Rows from block 6 of the audio encoder, named by matrix and row number. Rows with one number belong to one channel. Each number is 128 + 32 x the weight over its row's rms, rounded and kept within 0 to 255. All counts start at 0. Numbers have three digits each. After the name is the row's rms in percent of the matrix's.
# convs1: first pointwise conv (encoder.blocks.6.convs.1.weight, 128x128x1), inputs 0-63
# convs3: second pointwise conv (encoder.blocks.6.convs.3.weight, 128x128x1, transposed), outputs 0-63
convs1.3 108:127142194157089164081219198072143125120131056081117129129128126106126080128116129122157106140117117216128128171122080134137146105098157133135070086149132128129117087182143222062151090075184123
convs3.3 102:119120125136119092132177132157091148179108127178104151124105115128105129127078095072138105122130083125210177149123135133152151124100118130116180129130100169089122166225140115152112120128108143
convs1.4 102:077093142117096100093148133213126090111086156097147116075127146105204143069122123131082162123134112126156109127172082120117170130118132126121112152146144087086145122133152218083121170130190133
convs3.4 097:119105146128134200137178152146102127155128140157119122158130152133129097099134133116126126097131100113228084162004227120191121128125126107056161099120192179150124106061133114141101135120093133
convs1.5 102:137126136077128129125152126131118146129141111146139119109163125180111167086172144110062128099133153135126138109170150072130086095136091160019148127096096132109120181152177058130126146183150127
convs3.5 104:161143107107158122185124167116182192125135161157128153136109048118161149128118146130147154113136071094128093119165117138079129122129117164093138178127114084079159115158128126131130212118118122
convs1.6 095:120177142147107092163120101113130231129131121131126112163146124091167132134091138165169188129130123120133131116105164128127125128128135079118103117157114127130113146123060102096051104107179129
convs3.6 103:151139141127110133081128061113126135115122113128127132086053156088112127108133077127061113235127121131128090132135152129118103148127143114125128125124142132092131135135106124132126125127128128
convs1.7 101:125111109131131009106127152084115151133094127142107134128084099118158061127114080156119129129166084043124163133131128117074124155109103147173222153134132139130145141082108132116124162141194124
convs3.7 093:131099139124179134138165128173142129157169131208152129130137230130170164129128194159205131202136128141160131112140126062155140125128127094138155135130131115118129122125152112140140169132128085
convs1.8 103:012124110119142103099129135129093161138110134154124116193139139165111154132138124102165126132182110190102101105148117146046114131122115108076095125125161126138041134116096094111132127145142096
convs3.8 102:127158100081138133109125113163051097169134129113128117074124163071129151126150102144141130114120116137135115187165138126102119111074098148164144096124138131128181126122163134179106141098120158
convs1.9 097:138128134125146170131163109148116095115118139106069040203143088098134064097081182147072137115112102064076119130159136155142113122114152115073095130126107122138133224012136103134149129087163140
convs3.9 100:199127102104172129099149066131112064143147088127098119128164127147127172091123128114119116108032135122130091131128089121061137047129059150146137160112131162111098062122075126119094116142149120
convs1.10 093:140124128154166103134120126112132130168131111129108096138129158135119108144126118125059101188122127132215124125126128224181162170188089169128135128128127132128115078114121051138141129167128131
convs3.10 084:136124147183128114224128135147126133173128129212123131134176131142096095117091175174191094181136129075143128141097125133138231171131163119140168127126107146128117084159114087096112122122189121
convs1.11 097:171126103101119116070107135183129125121123106110130129130180144110149176128148131134170123136144176129128098080167112168077112138103037116078135063142124099133126125137127128126153107139168189
convs3.11 100:126143125197126136081046165136112128131130062174118130124127162113177109108127124141131128080129144021091091131132151147130110110124141131142123130148116151120117167109125124135108228119127117
convs1.12 101:145132158113106135098187126128168127130045131129099116120129122112179172127149131072108134142164154108122128118121127152133132108159128087128168131131058128185117132164131122126107255114107082
convs3.12 093:242142129126163062168113141088141112084082203113127095127118131130111125128126128053101084115127111141096122086096130126136180184127145128093139129181127131134128119094110070184150125151105142
convs1.13 099:168123168066104127132126110151144177163109116133128130087122103155140177081109158092125083125127127097119091109255157130028126103164097128114125111127036128160093194044080109125064124122130122
convs3.13 097:125127109131088128111099078149130116118224128125094130107158167109255141100184132116225173103112120128143131114164155131129156130076132103097141120131110128137067098158155163099140119104180136
convs1.14 105:075115170105123120129131177131139137107089148133161102143205141196235134127107115134088140134081166131115128120135172122101162128100143128130117128117050128125132135131131095132134128089096127
convs3.14 104:106128123119136165141139182125153138146119120141152124140140086044113134140152115123117132208112141155163089120104172125169130161127219152078147096153088136147134127125128127073139129144123129
convs1.15 099:141121141092126129116121174095130123213146116116089078144119092138147129168108142175138117150081078107144079127142130085133150134133127143086067150157103097204084122167166127126107104102145133
convs3.15 100:109119131128128078120056115075116121128128122091134093051142165109051124162123118194078185180097137174076139091083145107218150129107146114128078073074135136107104133181066107144071091122126154
convs1.16 100:135091152162128246180124124090153121127131032129199132116118130073130109127129158122128136128191091141169089157167159158157123133146130125132057109116126144125146099131119124116108134185116163
convs3.16 098:106166123164141159062100128130155144156131085128143181176118133108117063136134134128155131152145073143155129141218139144127129050136127139163114189196127091121175131121132123084115176126140123
convs1.17 107:178114127210167115128108131122128140155063129126139142138149078150149195108130141076103124059135132117127074116186185159134127127153156166107129155128119054109069152162157119109220134121154148
convs3.17 106:095157134091114113107156125105102204113162128129153129121127108071129105161153167121135200154168122130097158088118110134141151024125122153057137128104136116138139144098116146137155181128107188
convs1.18 094:120094215086183099127071106127133126127120045085180130111149107126122149044120123145074078146063165221165118100129126124166135080157108151032076112125170086093130147197130129137140101131129141
convs3.18 098:137136058127138214068128074129089154114080124116092149155128128161128133099108187152128135140085127151097111135134245042125125088182110132067071121076198065074133109138132144140140121128073122
convs1.19 101:156147132139129115147147143080114129127129152194140123125132136125122104113099134165124127101123149099157112127124123121141139116122145132140206131144128076146194198128112059158154106128119129
convs3.19 100:066154109129129130130108127145114139091105061101068071123176083115138142129124158152136120164211137083139067123211216168107146157120172139061122173154099134104126121131098154143131184129148127
convs1.20 104:133139164126084138138143195130136172128126119133125130126161098024137135128090156087079063031171106125109132103124114148046085073128167090124132118140132101074113124148149081164116140131127129
convs3.20 095:103132088188130141175135124139130123138128151148073116153126035144097102160042178141091245104136067115132146105127133126209176147128124139130130144068123158124091085134068126176115116129131051
convs1.21 101:118113128145128094116112108149156136120152114164091116125125133131081112117078123132126128153151130137152183137131131137098212123148146139127213113141069123154146057157128105115122049123179067
convs3.21 095:116141020133128124135108117086128151105071162149062182157138119107067128126167128135109059106137119126137112116135129103121137149132124153156092157093074115129131125135077154128057120128124118
convs1.22 106:152176131134121128193120128126143128129120116034129166138137039134103132108136128055131128151124060130115092191129116123156126122118176071141139110146116089101124146121166106127121122221154131
convs3.22 101:124132135157129126113105126127128221128123129198123151131066129207132068173128122179144095116161129125125116106164147129106144055151091145134117159162147127122114165172120099217138119186127115
convs1.23 098:099102096151154134131159164180143117143132118165183115091135162128123091094176030103099122136122059106107164133133115130113095141120144152119191128123114176121047147084148127128163104117128119
convs3.23 096:118128124162136118128130096144121133162128133115143154147169136115090161137122189130180128105138127122120137173153152131219127108128213134146106048112066140122147180044120142129126148124131150
convs1.24 098:141132174141137103129125157110137132131147054143104128132131118130114171133106100072107130132156083116125173163108071056128190115120089106255119141107127134183129123104134180100127172123123114
convs3.24 100:120119108088120198102137090141119123131126129129127123155106108109128096129138167128143146039203066149114157091117119094098104128142127130058128157148099115144143113095124095160136141164130093
convs1.25 106:164020131094097120096162113127112159129144128128130149237123136136103086115012143139162127138111163163122112084138124128119131127131035128126138130102104119129128118141136128072135136129115183
convs3.25 096:171138085113183098161110104212125128143128103183109181115194112126132175127142164107198088101115125124148091128125126063111192142148092119131227138129092098120146106152148130143153074084107133
convs1.26 098:126139126110122145154153150124053000131136149130103057129147153154128139137082116144149123131124122149121132105142124070132121197060145137096217082117144106081071076128139101179143106155098171
convs3.26 102:131204127116079106129135107129162129092132124137166117101129096205130116128089141120133122148103127126150128073114126116072129132131128128120128042130125129133115167129144124125144100127124127
convs1.27 104:171132135168160119145093145128147111133113055187145090125149223108137122086108107116118198092128128127127169117157119143128049135132131091092123134103098129155094123108095145177121122142068128
convs3.27 103:096109127081028121129150122065128099136123041102175036138120097122127126147110123165113137124101128127174094162150175125051080117129092131107060128134173045199152128130066127132111125096108131
convs1.28 100:222092136181153130154118126163142121109174155129184127094135164121035111142078103086116127162137083127174137063159142124156132149118175052070105107128063128099146121135132127097128107128143125
convs3.28 104:126155147169063137111116122136156128101146128065123088145095145140151119113148109204160133103140177132183113071204124079134106109140178114198192120132167100144162141116070141139173088126153121
convs1.29 109:131127119141128126119135092101102098128131126131049102142127128129073185129111116125136148126128124136131084117139091015130113118127114185129107082150090132124163160127120178099111184126075093
convs3.29 106:113086147131139124117131162113116131143109095120151091159124166020129113135115156102122144152188125101169142129124140166130118095133136110171120130134126158160111061126228109128116134093123082
convs1.30 109:144129127124126128154156185113147114127130130148133106182153137126077136155119065136129127128114150126202117074172149127125149127103134128027119124129031128071122128151135098178125101120111117
convs3.30 109:128134134130092127145134143133151139114108101160081127210127189200097145095109127148128142118105148130168161084129115134148139112141123077153159170106144139125121101132128129136125147095129149
convs1.31 098:128082124128154185111106130122132129214164208127148092131125128169128101120131128109132242111137164109148128093117125126101095078113128042128140130101128100126157121128178059136129111128145140
convs3.31 077:139119181120137123127146112105131069193128113118133118098131087117132109125161130100195122124141128089147129197128092103153128126129130126131181182129119123129126036058091165137128139130149164
convs1.32 095:108117126137072104137140192156124122099121071192131140150159114120129187167148127131157129133116107174134184126148065053124116110108119119153118132108139148015146127177101112139177154156063142
convs3.32 104:165056076101122152108141145135160148128130132151170122135082121133133074128127075135134129126131143160180115105117126036120118108056137171112120091171089136058125127127125116165093173185122086
convs1.33 106:104175073112129162120128094128091097062140110121090042142135149133149107181053110151125133139073131143108161108135052067125214122116186105132138098100121123168088113136143131143113104114126127
convs3.33 104:113138097133123129124170130130134162095129116080111131129073099130130147124114068051061165117126163040132059126123108136144128090078112155122097124135139078139135146117203080083131088134095120
convs1.34 093:065103120240140142121128161061125129134118108127112152120148102149141134128133069139213114126096157081131003138063116120127174120116085113140128121145119220064076132035099125128088090109113131
convs3.34 106:118083232175186150138132118121098131124113141127166067095159127150122133054067126093126119149097133095150076100108124123195146117071137135160116102194202128126093152176146145129131097115111136
convs1.35 100:133131128139128131177115130072137168146191121192156132148134091112093150131065124124057168114133130151153169114128126101141089116156081118122125123115106095122127181104128127126043125189137165
convs3.35 104:098150043128154091131108127127128137115128122133126131071154130140157149145097071160123064172126128096113134125141090174237109127135161080144129103129147146129129137198123096118161107102221130
convs1.36 098:101087127132074149163161123071184139088102166080127171107125089122154153143139154180165134128127088177096081133133122148094128179160105137120099128077113134071139167107082141153087049129196125
convs3.36 108:058123126192126146168125110157144174166115131156132103093148150137134123117160136102134126126220114132137110125186131135128128142156124087128141175136122101136124139122128125127130173130134139
convs1.37 109:084130178140129147162128132096110136118081124152137121166120148086186132131128137115113114128134100126108054128150111105123190066142113118125148132088158135129131128091087040133101123140151110
convs3.37 102:158164139130166128130145157157121145120130129137133096037178180125123153121120117127103116123138102130129156123127172180146122127117099142119197099076106110121161215090089118126084124129140157
convs1.38 103:166164103088103142128133144118146090076125095098173145130129130174134194121120159093129131119094182117160147112140155192120105113131145130129112108133062105162109114122165125127111063108128109
convs3.38 113:142169150227173060146123128184155125098139139127130130137133071097144129160128110107142051151159207147134112150150088139140171081075105155128144124179120112068129103143126093117152138113128132
convs1.39 104:077132180101135130121127103113134124086167066119150110173199125194116144170147136110253172086130134134126127147127087104097133111171119161151137133089118129107129133136131127124081122145089091
convs3.39 116:049126208130066057117131112123148208128114137130101098142126133129162153107065129159132128137143126125108099126131179106221113138122131051119123144116141131161068135137104120132165153189138125
convs1.40 105:186128128155115176107135149135160131126175168134130125113163109125135063069131124136127075101125090020108113080118120162153053182112131073105156115127106132089086135079128082125123127129221101
convs3.40 101:161184129150044137126120157118068136133157162199112129130129134134117127128128145138131054096131105121138094170115128155129154103119127107126184128096165098118096147177127103061127128093168129
convs1.41 094:155064161133144167047106000088072009120130082122177094152119140127122106164149116135184135139135158146150128128167178081094150142129133168111116102145173072144096143106124118157107156137152161
convs3.41 087:071117125128159060129136118151135115172190109125040143135153126125121135113158110128135147172124126161134148118167089130121181246158139106134142130074117123073067128099131165141134142128151116
convs1.42 098:168139196126068124129073127166131173131119127144115184144130147110128072139122162124157182142113111144125129049103129078138106153154136074128220112128130128128104164087116130109198127126141125
convs3.42 101:212130138153113165146130134174103124113176101170120092082129129208183127041091140170134133110134130125142199148140100061152164095115137119110126099170083178119143166101156163124132131158150137
convs1.43 099:134135134145134145128130115180116143124129061123184189120152103120124169124157074106135111123186200127129104112227098117129125129145056134077176122118113062090116156116121136127128115056150098
convs3.43 098:103130126127130105132123142143086128167142043127205097121124131142123119120169220112166131128055081143139117141142097116052131082162091096094127108134139170116191129176135071112102170085159166
convs1.44 109:146136112158130178179164164130098045096148127098148103160129062160143139132136113106161122160115131095146128135133083133026226133099104173125125137136157100169058113128251097156151146129102130
convs3.44 108:108120109172185100139129091104143072133110129154123131117138170136129122127151099103093103134129151120138122111111149128123110211109140087135090113106128114096030122104144167083110062122113194
convs1.45 100:137125132129115188101140114179077107179090119124037130232126107131103128151125109160108109134140147149139126126116127155105131150124154168101101070146088111127123140130128127072122135110111126
convs3.45 099:185128115070127144109130127130146109185070128105134111144156172056133127106187135202009137158118181139146161090137139128109140126106119142105089113128128140122132120196157188128127128113117124
convs1.46 094:120188159124139203192116147164130137128132080150120110177145056127144145132138116134121114029128145198135137117128208119118105145099153111139145203071113126095139077116122120129132124137156109
convs3.46 094:138142143072127109147108081127134128074124132125156127120128089103171140140124105111167086095114041176105133097131091149097120112075124110125095207127129115119164129082128220148153150093198131
convs1.47 103:086159138151111156139156126127127120134142188137109153087158157030113182126127117131000117127124144066164070121156127130150163122083114108068157127104131065118115115066091155121120151124167138
convs3.47 113:129127160154064114010141146124106218072144129129160124093125115133142176118101116152136128159127096180082171136145140128175137141129145133129190127116160101147128216066076179196106123133142090
convs1.48 105:120124123029166071171120128070121148146106132134109176173139116050127092120120174137061105233129129130109109128155140125105146135164123129124123141131115141153113117127139131128140117125131108
convs3.48 095:155187171130126123137119194062176092090155146061058125139067128090100124162141135138131158146075168121125151129145124124126194130130118245136108119108128130128169136125058119158128130167099126
convs1.49 090:116131123155117094119078129100126112124120138122115169127115134119129139122100078157136196122174218148159183124075159112137146105116092144163106151161114141091113080141103163133126182066118176
convs3.49 103:089109107079109122105221161168145129041137128182188120128103142129147176109145135115122129160140112128215084160138113139174147158130146129134101127136126211133169130083087125130145170125126119
convs1.50 103:133156152131128088123096062189139110131116132060115071127191128153192134128159118128144114149082134096154112096179159120070074133137135108129059104126043127126127173135137095130182102115176141
convs3.50 098:138074116129132123131126149134126127086107227142121149123139109155099152130107145160104145090201130124120164095121131136136111127143226129115111106134118115104134129179134131222126125127133118
convs1.51 099:128168157133121085155155160137081114150108148152144133126154124118130186146139111094093129110114123176128113194102122121139116130128120129140144118124141177122128209154122153042141045140178158
convs3.51 099:151191123147127150107088137194110149135134128151103107176187083090120126105096149074112073136101167107150065121121076105119141112126108119139125117136131127114086114120156144135156079088111132
convs1.52 096:113119143125128120185127131155145099093129127152158127123191127150111108097145103129145174133137116105136057130101125081102130133137140122132111117169086125138152128121219138162117131133085094
convs3.52 103:128140071091086125084105194073168072142118130129130085092126163115062129138182136051134095132115138130123116146044064133136128129087124128143067112117126098090133132116078132119124035110124159
convs1.53 092:138170107127167154120103136110108183104111204073133138154151135138127129104107181096135120037129118154147127127128132146114067090089124138145125138094113162157115115123125184129145100120154149
convs3.53 091:172114123178147140123122114186123139144129128123159116131150126133145184127129175117107090118127129137157147113124148132151124121129148064157108104128129086087128137129164172116153096085202081
convs1.54 100:131131134159126134129150163155112158098122052136066128156142093133124142109121148153128130123085136125130109130130126130128125126148116128125232147091157100067096096128114146107107115183161107
convs3.54 087:152076120126117125135101158077098128135117119143127118125143126099167163130098122129083149115122099201086142132123177192090126126090167117097107122120167137120120133146134143142128097117158124
convs1.55 102:087087138129097170102169155145129129143122127170130140192106197101142108113117141127093130129137126129129127131143161136145108119122196124131058120106109100087128144145128118170099125080137091
convs3.55 099:091121097155133175089128127112130143136123123164113189147088156194168132198134128144139120131127183139111131130135132128165129119187127171156168128102056135053101249118136163120153106126130124
convs1.56 103:160127132097120131143090104022127159117095172156142149172120142066158116115130135028093129083096129147154126051146123170126094127128108125132102133132147080092087119175111153116149134086192111
convs3.56 109:202127112177127117096135129127129148132141229154175051147130143198127159114092149162085133109071128143124090128128137154164110095159125129127127123094109120120112151180092124128163100113128082
convs1.57 093:138138171167117195157101122126109114171105125145144142140122196156116119125158132117104138083094100156126016135118133088161121127148127131141120102123130119143149139000127123125119128165098117
convs3.57 091:143097144128128014093203146136059138090050103082131130160125191126154072130030128124126084128135128134132088128094125135198112164143128135133111147129150163153109134090168130141152128125177153
convs1.58 103:095073149168097211127129133122106113097139118159129131133089120166097116056068151127119125169101112157141131127139125131091158129129118197129114109111168103188116148067150129116193129161132072
convs3.58 097:132101111154206140122154127108131132115149090125143182148115213160159096133083197159165119162118107126127186122148072131114163128155202155191102167147135144169100124125117127130046124123162163
convs1.59 099:115130114122109209129126105149125129102129110177122125119134141126124123100119151126129153176099170129101137182127133171030074105128127200093055061070171134132118152126201127121124196122111100
convs3.59 096:148091163127084126149134104111095199056127112140123118130150125122078133157157080184082128114186153116079151134129129138135145059188155153127113111210124127127135152129107127018125127126135097
convs1.60 109:110155137161154110139121126168127138121131125095128083109138122103135130081135128127099122129124127102129157132115128095096152111135108138163141127085223140056077138128070098139117130137111099
convs3.60 112:179198154128161168131135076121161068130125132079125168138098079137121054068163145117100051154128126129180154127103130132123162144122211117129145140157097126124165111151108125132129080114111128
convs1.61 108:131171185136082136104127130157126134136227125135135130112131123182138038105136129114107153123144140104130147127113129127123123151059130127129153131126126121105125147185127127129182139214127088
convs3.61 116:148111152137129127127127129231114132096157131127118125052130190128140214037136078103126106128130138130134163172162111171120135105127148121088083129184126108178132097129168125017141128130157113
convs1.62 099:080127198118142128103113129182145145210131077155145111144129102121119103155101146087189210119155084221101121110117215114129166139185129128091085110128097098163130105139106136128110112179136162
convs3.62 094:131202175154113129173149131180203145126171148076130131174127081115159203149121180123129180132125087080128141133186116133131132136078135125120121108101138103113143153175128129089132090138155127
convs1.63 093:117103116164092082128121113129117107123108163127097155135039115131109208138118130130146154255133146128137145131121127128127107119069129136148134186132071126128125128130128133130050087133115097
convs3.63 097:130140195128130131130111131090136176140127113130161093126138121058137127153140128109123143164111131125130119126125146103122127081128057123109131109141136122153130129071064075126123174087103137
convs1.64 102:131180173127119165126156134103114149129159151116119129124158135146099107122181122080044031103132116101152097127123118106160134135133083126130155119124123120112072159058124134116126118131128108
convs3.64 099:123122134114101139078091125134203140128165146015141162128155167092255141124124052130104074139108090127098113169152119116143149131172180109125134188139119123114120136149126117157029135148073094
convs1.65 096:135096126149131040137172134123126128120128121127091052053102116122080129159172110129148140126126169079152140126128117118159165160123087108132090127205073137150129120043113224142189113145134107
convs3.65 100:128129168125103110086135066115145120125101131132163094103071067108086167056124106126102130107096130130112186173083128041132112160128156083124105128180209114157174164126069127124142096128060130
convs1.66 094:059128135169122126107122124130125122226097128067126132091199107168128185114138141119124130129151101161020060139000178143094113135118159141105079137170196142104143119173129148137156139143059115
convs3.66 092:128056115124123126142145131115129125186087119137195102145131142146071149150088078178107112129148162129153131124136127102048165152077140148146113146106127153126120133150096080122078131066124152
convs1.67 100:148109108131131120132107153151165128128136127126022128141109127169126131127205100130134154174187095127133078101142143154129152122159152117084174130088111143181206143072197134128197195099140124
convs3.67 109:131117124138122127103122126129175130079137165133077054087129167202029111102127069100076131172093129109127172112138169126207128102180158128131124133082146128117113143126137109118107076129120125
convs1.68 103:096105126091157124138135141108074125138085089129097128088249000132137170139129141094129143107125146115137112133054138117145173096120111108122129188129143138158187137141147178127164124145137099
convs3.68 093:115152080131132161128130181120085143129141128146104255125127155111169125125143149098128138137144074134130131137120128128086138163136094208118086141106005119086110128129129128130139183136131105
convs1.69 093:096125125126128211133194127213153095128111065155138152128128132139112119114137126130128120115118077173133220139165133154122069139114102177138110148152060138195120110149137119129101124106157094
convs3.69 097:146133135162123152117083125138137122179165148126147148154184167128143127161126148139129165060136099103070185050127187115122115104142126161116103139134124096190172035110136114210134152124127170
convs1.70 105:049128128065108149138119120156183052093151147169113142154150068107131141148123127123186119128134130204116150160121119078127137175123168127149000118139128127128127110168127121114159113164116131
convs3.70 106:108141086083084167120041123121137154130126181110114112082168094128107001126121104188128084129135149100118127100104120142096180135181119131136128132117131082071206128170145094065141083122119162
convs1.71 090:175140175073167065125130139118132122113118157132122127133174128228148126129116125128124146104098104163175151124123137128088150123138115137123067128110129115137130136152191152072219086101109132
convs3.71 087:143090152026183128123180111128127081124126140129126125220117124063148127147018126120128130150126128142090126127146126166127157100142121128128126198129122139123137155150127130109128125139185148
convs1.72 112:159123138128129137132130238081118131132190145102135087124164120128125135108131096131139129079147124132255109091127107063106055128137128130041144179123081098126150147131128126169119098139140109
convs3.72 116:167108134132145131124094142100128131126133077073127127086148118130117131142138096093097054182130191128118133158104129140146115124154122127160140159120154131137217126127108101112128120247158128
convs1.73 101:180145207125170175193083081149124128128162145127094089115128141173041111076118124099136124071127107152126142109141123147125111141080064148073144164095126123122190148115128114128125102128156148
convs3.73 085:243179135167110140128160122137144160093125178129136128147107135136131050144139097128157081132186141128148146153152135123155119075159112115112150129051129111160110121141146074128153117153129096
convs1.74 095:123129105128132116144147138123073090137104151128130153154113116085095142125036232189125168130126105172099154117199140132133126183139125121111016093131123075099123126128119183128133155147132138
convs3.74 086:103000125156135148129213148125125129127147114180132143081073139187098186116085131180141187154139086116098141111118092127152136122100139132125133113117126108109132243130144089065186127130108135
convs1.75 105:151123167084072133175115131138112125142134122111151174134140101062124027129153137141136148144154035135081129127092069117128108166126125108123139140102116088141181127133124128128123150196115160
convs3.75 109:130150164165130127155122120129066104155153021089171171148130121133129073162147144123169088127205185139133075170152141130121129110136111183192177119192125116107125131143185108111140152062128135
convs1.76 098:130179125034117097103134127144065109129127130128133166175179081152068153146114134120083131085136137135129103129109133237140128122070049141116076135113131128174128146121130157006108088145173098
convs3.76 094:131097091143133043134148199137122128149137124140116122095180098117121125129079141101134173109133123079193149115115108126129105167096165128112165093103096182129097128133095169132179059090160178
convs1.77 096:092132148129128073127129176129090177153151130119122082161111056089123158129175134116123127082159072127120126127134129169003111133154156127128188129157119116096130154129040115128112143190104128
convs3.77 101:145104141069136128207117107112081130189117176128205150102118116088103128127230025115149125134163104100113091129118123159112071127199132128172121115192130131126138166191133109074118155150113133
convs1.78 101:123131132115057128096169115113122170167157116217132119128103127104146157106195130061121039127108175132158103118088129074158130143126040131161137126136128102171143138112138205122153127069112044
convs3.78 094:075077119132118056123058090130123139107124129127156133048129157124077124123079132111186130080116107113065163098111125030084230107164112099150153096131149104118167142121125128058121074069118143
convs1.79 097:134109100090131097135131136132116111126110152143142067149146110163175197103169148143085126120096114098152133180037119109129135106132118121133129130107104131121162107086130106074117128101137093
convs3.79 095:156155103133124165170127165109082117202086156145185098128126157124125118087160128164066144174142128084172135136139128128166144126135159105158094153113195133110087087140138131115129133136118087
convs1.80 101:128172079124116142141160135121132145068139077108092122125160107135123130129160120170128092138128179086120131172142129102124192100128059131129106128126151153126126161128141133115212131108130083
convs3.80 079:189120107154125119130129133170148086126209167143091116142138161113129212094092090194120123158105129153104170131141116073108095186127130127127171103122098149126106114092123079142143133141125112
convs1.81 103:096135116172133131139135113235141127108094096141092116137142135063114179130152117130113193124132114133119138137136162130109127125130127084128196130173032121110205132151129123166130153113112108
convs3.81 097:181166066123205137122121085119107128156151113105085128158097133127039125198221146079130131195132203116122125082130104129142125126151117180123128121162135065092139127053195129135135152122127171
convs1.82 107:144143130126120134068149078113143092112108150150104124148128139163086135138115190157084120093116209149137134166104125124128138126134178142132074129151059198098110117112176071089197189127136096
convs3.82 116:128125127148136081087255185083141140168129125042134185133090173090125100140133136149167130168162149140155132162144134127136127134149214149128127151139178128173145126086098132087099131129158146
convs1.83 116:119123156101182110109117127253145122141119120106113129131129134113141137109175086108128126139123119151128101128125038095180115086178117129140115128029091123123148126129128132168115129133151123
convs3.83 110:207127117128128159126119155101188073119143140047085101134136151175131162202144056124128093128129125159117117123128175137173198129175185094190129148145144136148116126120190128125082128109112115
convs1.84 097:123120163086151129162161159130129153133142129113147111129108121134143175056124145117038120165158130122140123131111060143126173126106205165127167143141111101127141133154101255131127088110144116
convs3.84 097:127133162123105171131138132125107128147129158134023128132123173079089041134087124053116126134141125104109165129139110164143123133162105086110134209112146076138071095146099126135128091129122128
convs1.85 096:189121171125130105095133145126131130156091190120130147137149160134101084123116129126128124171131168117124122138132116168157145152145136127162132178043135214127126109138120110156238134106102178
convs3.85 103:091118138149127118127128132084117128136149105182151122128149161162114130129125168127164127106105124255146090099118155130136255108128144151137102135076159194129119130069152170151141126161129178
convs1.86 096:127131143085125255132130131102144091128162128144106130150129124163131121139129109134140086119088123126063128111130130117134129099120128107120111075128142140113177095169255123161140145195101152
convs3.86 112:145100130157165129185114143135139144123121182149125123122130130159088123163077118090164118186195179159143131217174169120167130099188109136127134123124129209112131116128132106093104223133129139
convs1.87 095:091223098117133105123143128116130118128141185085164125102112125117095104121149128152128138083127144111131106128136125128107119174124245148128140124124110115132138135161156119091134131106147091
convs3.87 091:126181119128128125106125127118137151186119169095103080070124167142049129116128164120183152070130133105165150128183136128131123076106133134109092112062138147137153069045147070126089131136127165
convs1.88 097:162252131096127128154081106197206147131093129109131122133172060137128123090122165106105093102146145127175090061169107126144073142084084124131152128160145096159193117127145162119138096119141122
convs3.88 094:072085127130144110133131046157132131125152081159116109123128086120109057112106140128176128182130124136080173139154112116124146106115127122141213134199149124084111157129139095143186131191127110
convs1.89 099:135124141133125060106088131125116104130119109139173097170114129145184141161142044116068063142107187140151129096126176128160134114126117163080151174131101051143146127120126128134135198130104107
convs3.89 092:140090106097135106127156106123056103132148126156081163162095183146105120119073115097160138140051122173121122164109088124111125131185131182179126142077123142124082082124132132149094134149039111
convs1.90 087:110128126127156128119127097121107128167125134134128141146152116160074125108122132100142140126073139173006139133120231127012120141132101134144126132131105189166102075069140170129127165168082136
convs3.90 089:129114213128120126140114131162142083118142127145063054111120185100144170178123126130123104125097183123067065032126221114092124145115129160117172095077217128174130129168156128105120067119091121
convs1.91 105:097154087195090125113122093192099138109124039122109167128146127175142105109173125147131076123134097117108089132116082124091135127104217048128123123138178189123122151098120150071137134125123128
convs3.91 106:163143138064052135063113128120133136153129102117093122143110161124127124131134127122163050134130120128068140131186125110099143149167130129105124129153100126145156102098120134140103129130167192
convs1.92 104:124167151161150221125102137101129133132120110137135124192148173137138102075129096123132106115083132098125147103136128122137169133090127128132149127122242172054066093120124128128139136096129118
convs3.92 112:175193107127081081098099152118030138120136112173172145125030119108129135182101111132128110128145130123123100150123134124103129125105108098128128114133162081128210138117079157096134124108127126
convs1.93 107:138128103154126154154128122162103127124188104161126123148120087137158128111128102130088130103129123127126127125123115087134106034102099120131152113103130125065154142107196109083091095125143095
convs3.93 107:055143117132131146122167115135129070187099128106140096157167080147110131114168166125128079080108075128114102104084096114136120100181192129120172092155141173098090109028197163146143090066131128
convs1.94 089:141078067077115131116115129129129133129112105148144126137136111093128083189164092117139112204081091154089123087131164160229132098069104144157151128137143127152127179130079122125154062129132122
convs3.94 102:118116179117127126145154104158141068151098144168187137123158127139095150106122096113125120135119097128160117131071128088136079189132177072198126160190166243160117139125108110126149142123129129
convs1.95 101:127125129097085167063126154065115130116109127118103136130165145117148136128044139130176169128130130166178128103149164056128157123192059137139088144059124198167109101124134162126131113159183098
convs3.95 105:083126127141137112156055133185140032097147130128121130124127128146117132178177094120104159152162155068174129129134129135126127193004128099128089136129123120128130123104115096156109144180144136
convs1.96 100:111112157125122140214137113058128126149142100115142114134129138136133147115099128073129122138119123151122096128151125127125103116066126228126140110163125131090157127128126148139113035118129145
convs3.96 107:121131051096104112121130116144147175089143140076130134191068129101158152126123107128122136174114129137142132116133126125131227174135151127136125113099113131138126119140142135103066140196128096
convs1.97 103:118150117129080134054114130124107124110166124148102155124138126157129102125121134125111097118125186148122113133108124027154134123116044146120154152127122174132135107125180109054127132242188161
convs3.97 104:125147129137198129094133124186128116166135128159082127129141136141130130142126110154127122103152131131185175171130195111134093141125149092145138113132137135067155121077050125096130132127164127
convs1.98 109:132129120175125109143128120080123127147120124224111094139118071122053137066133135120109116152157130076156128050128041115120104098102177129103123119177170061094132098153123215157126104125140078
convs3.98 101:169137128073132128115134152131137150127128143149120147110073125128128194155158126140125160078144186048128216132118088140048119118051118133133128128188118076117138128134134128119140061204128123
convs1.99 087:128158145086127093052151133123151156133130141090150180097132159115125140126106129159129109135227129088125127137061123144197114123138115129127101106126132136137137102184129212043102164104129134
convs3.99 092:127138131232172130093023064100150111045160105098176186125117108154123130118108126121177081096127097127066125105129163120083127127117111131154132127110126112167162102125123095141136106127142160
convs1.100 102:119127153124150129171166198136128140096126141209128146124137152092115092128086181081132131125143102122127133128128140138099176142128135202127146166074129119197151130164137136115139145095101129
convs3.100 107:114015201153142087167136129128149027143150125109088125059136133130139140189104088117163214139133092115076077151131036135117103201160126112096140189091140154132100145108153089106098117136094119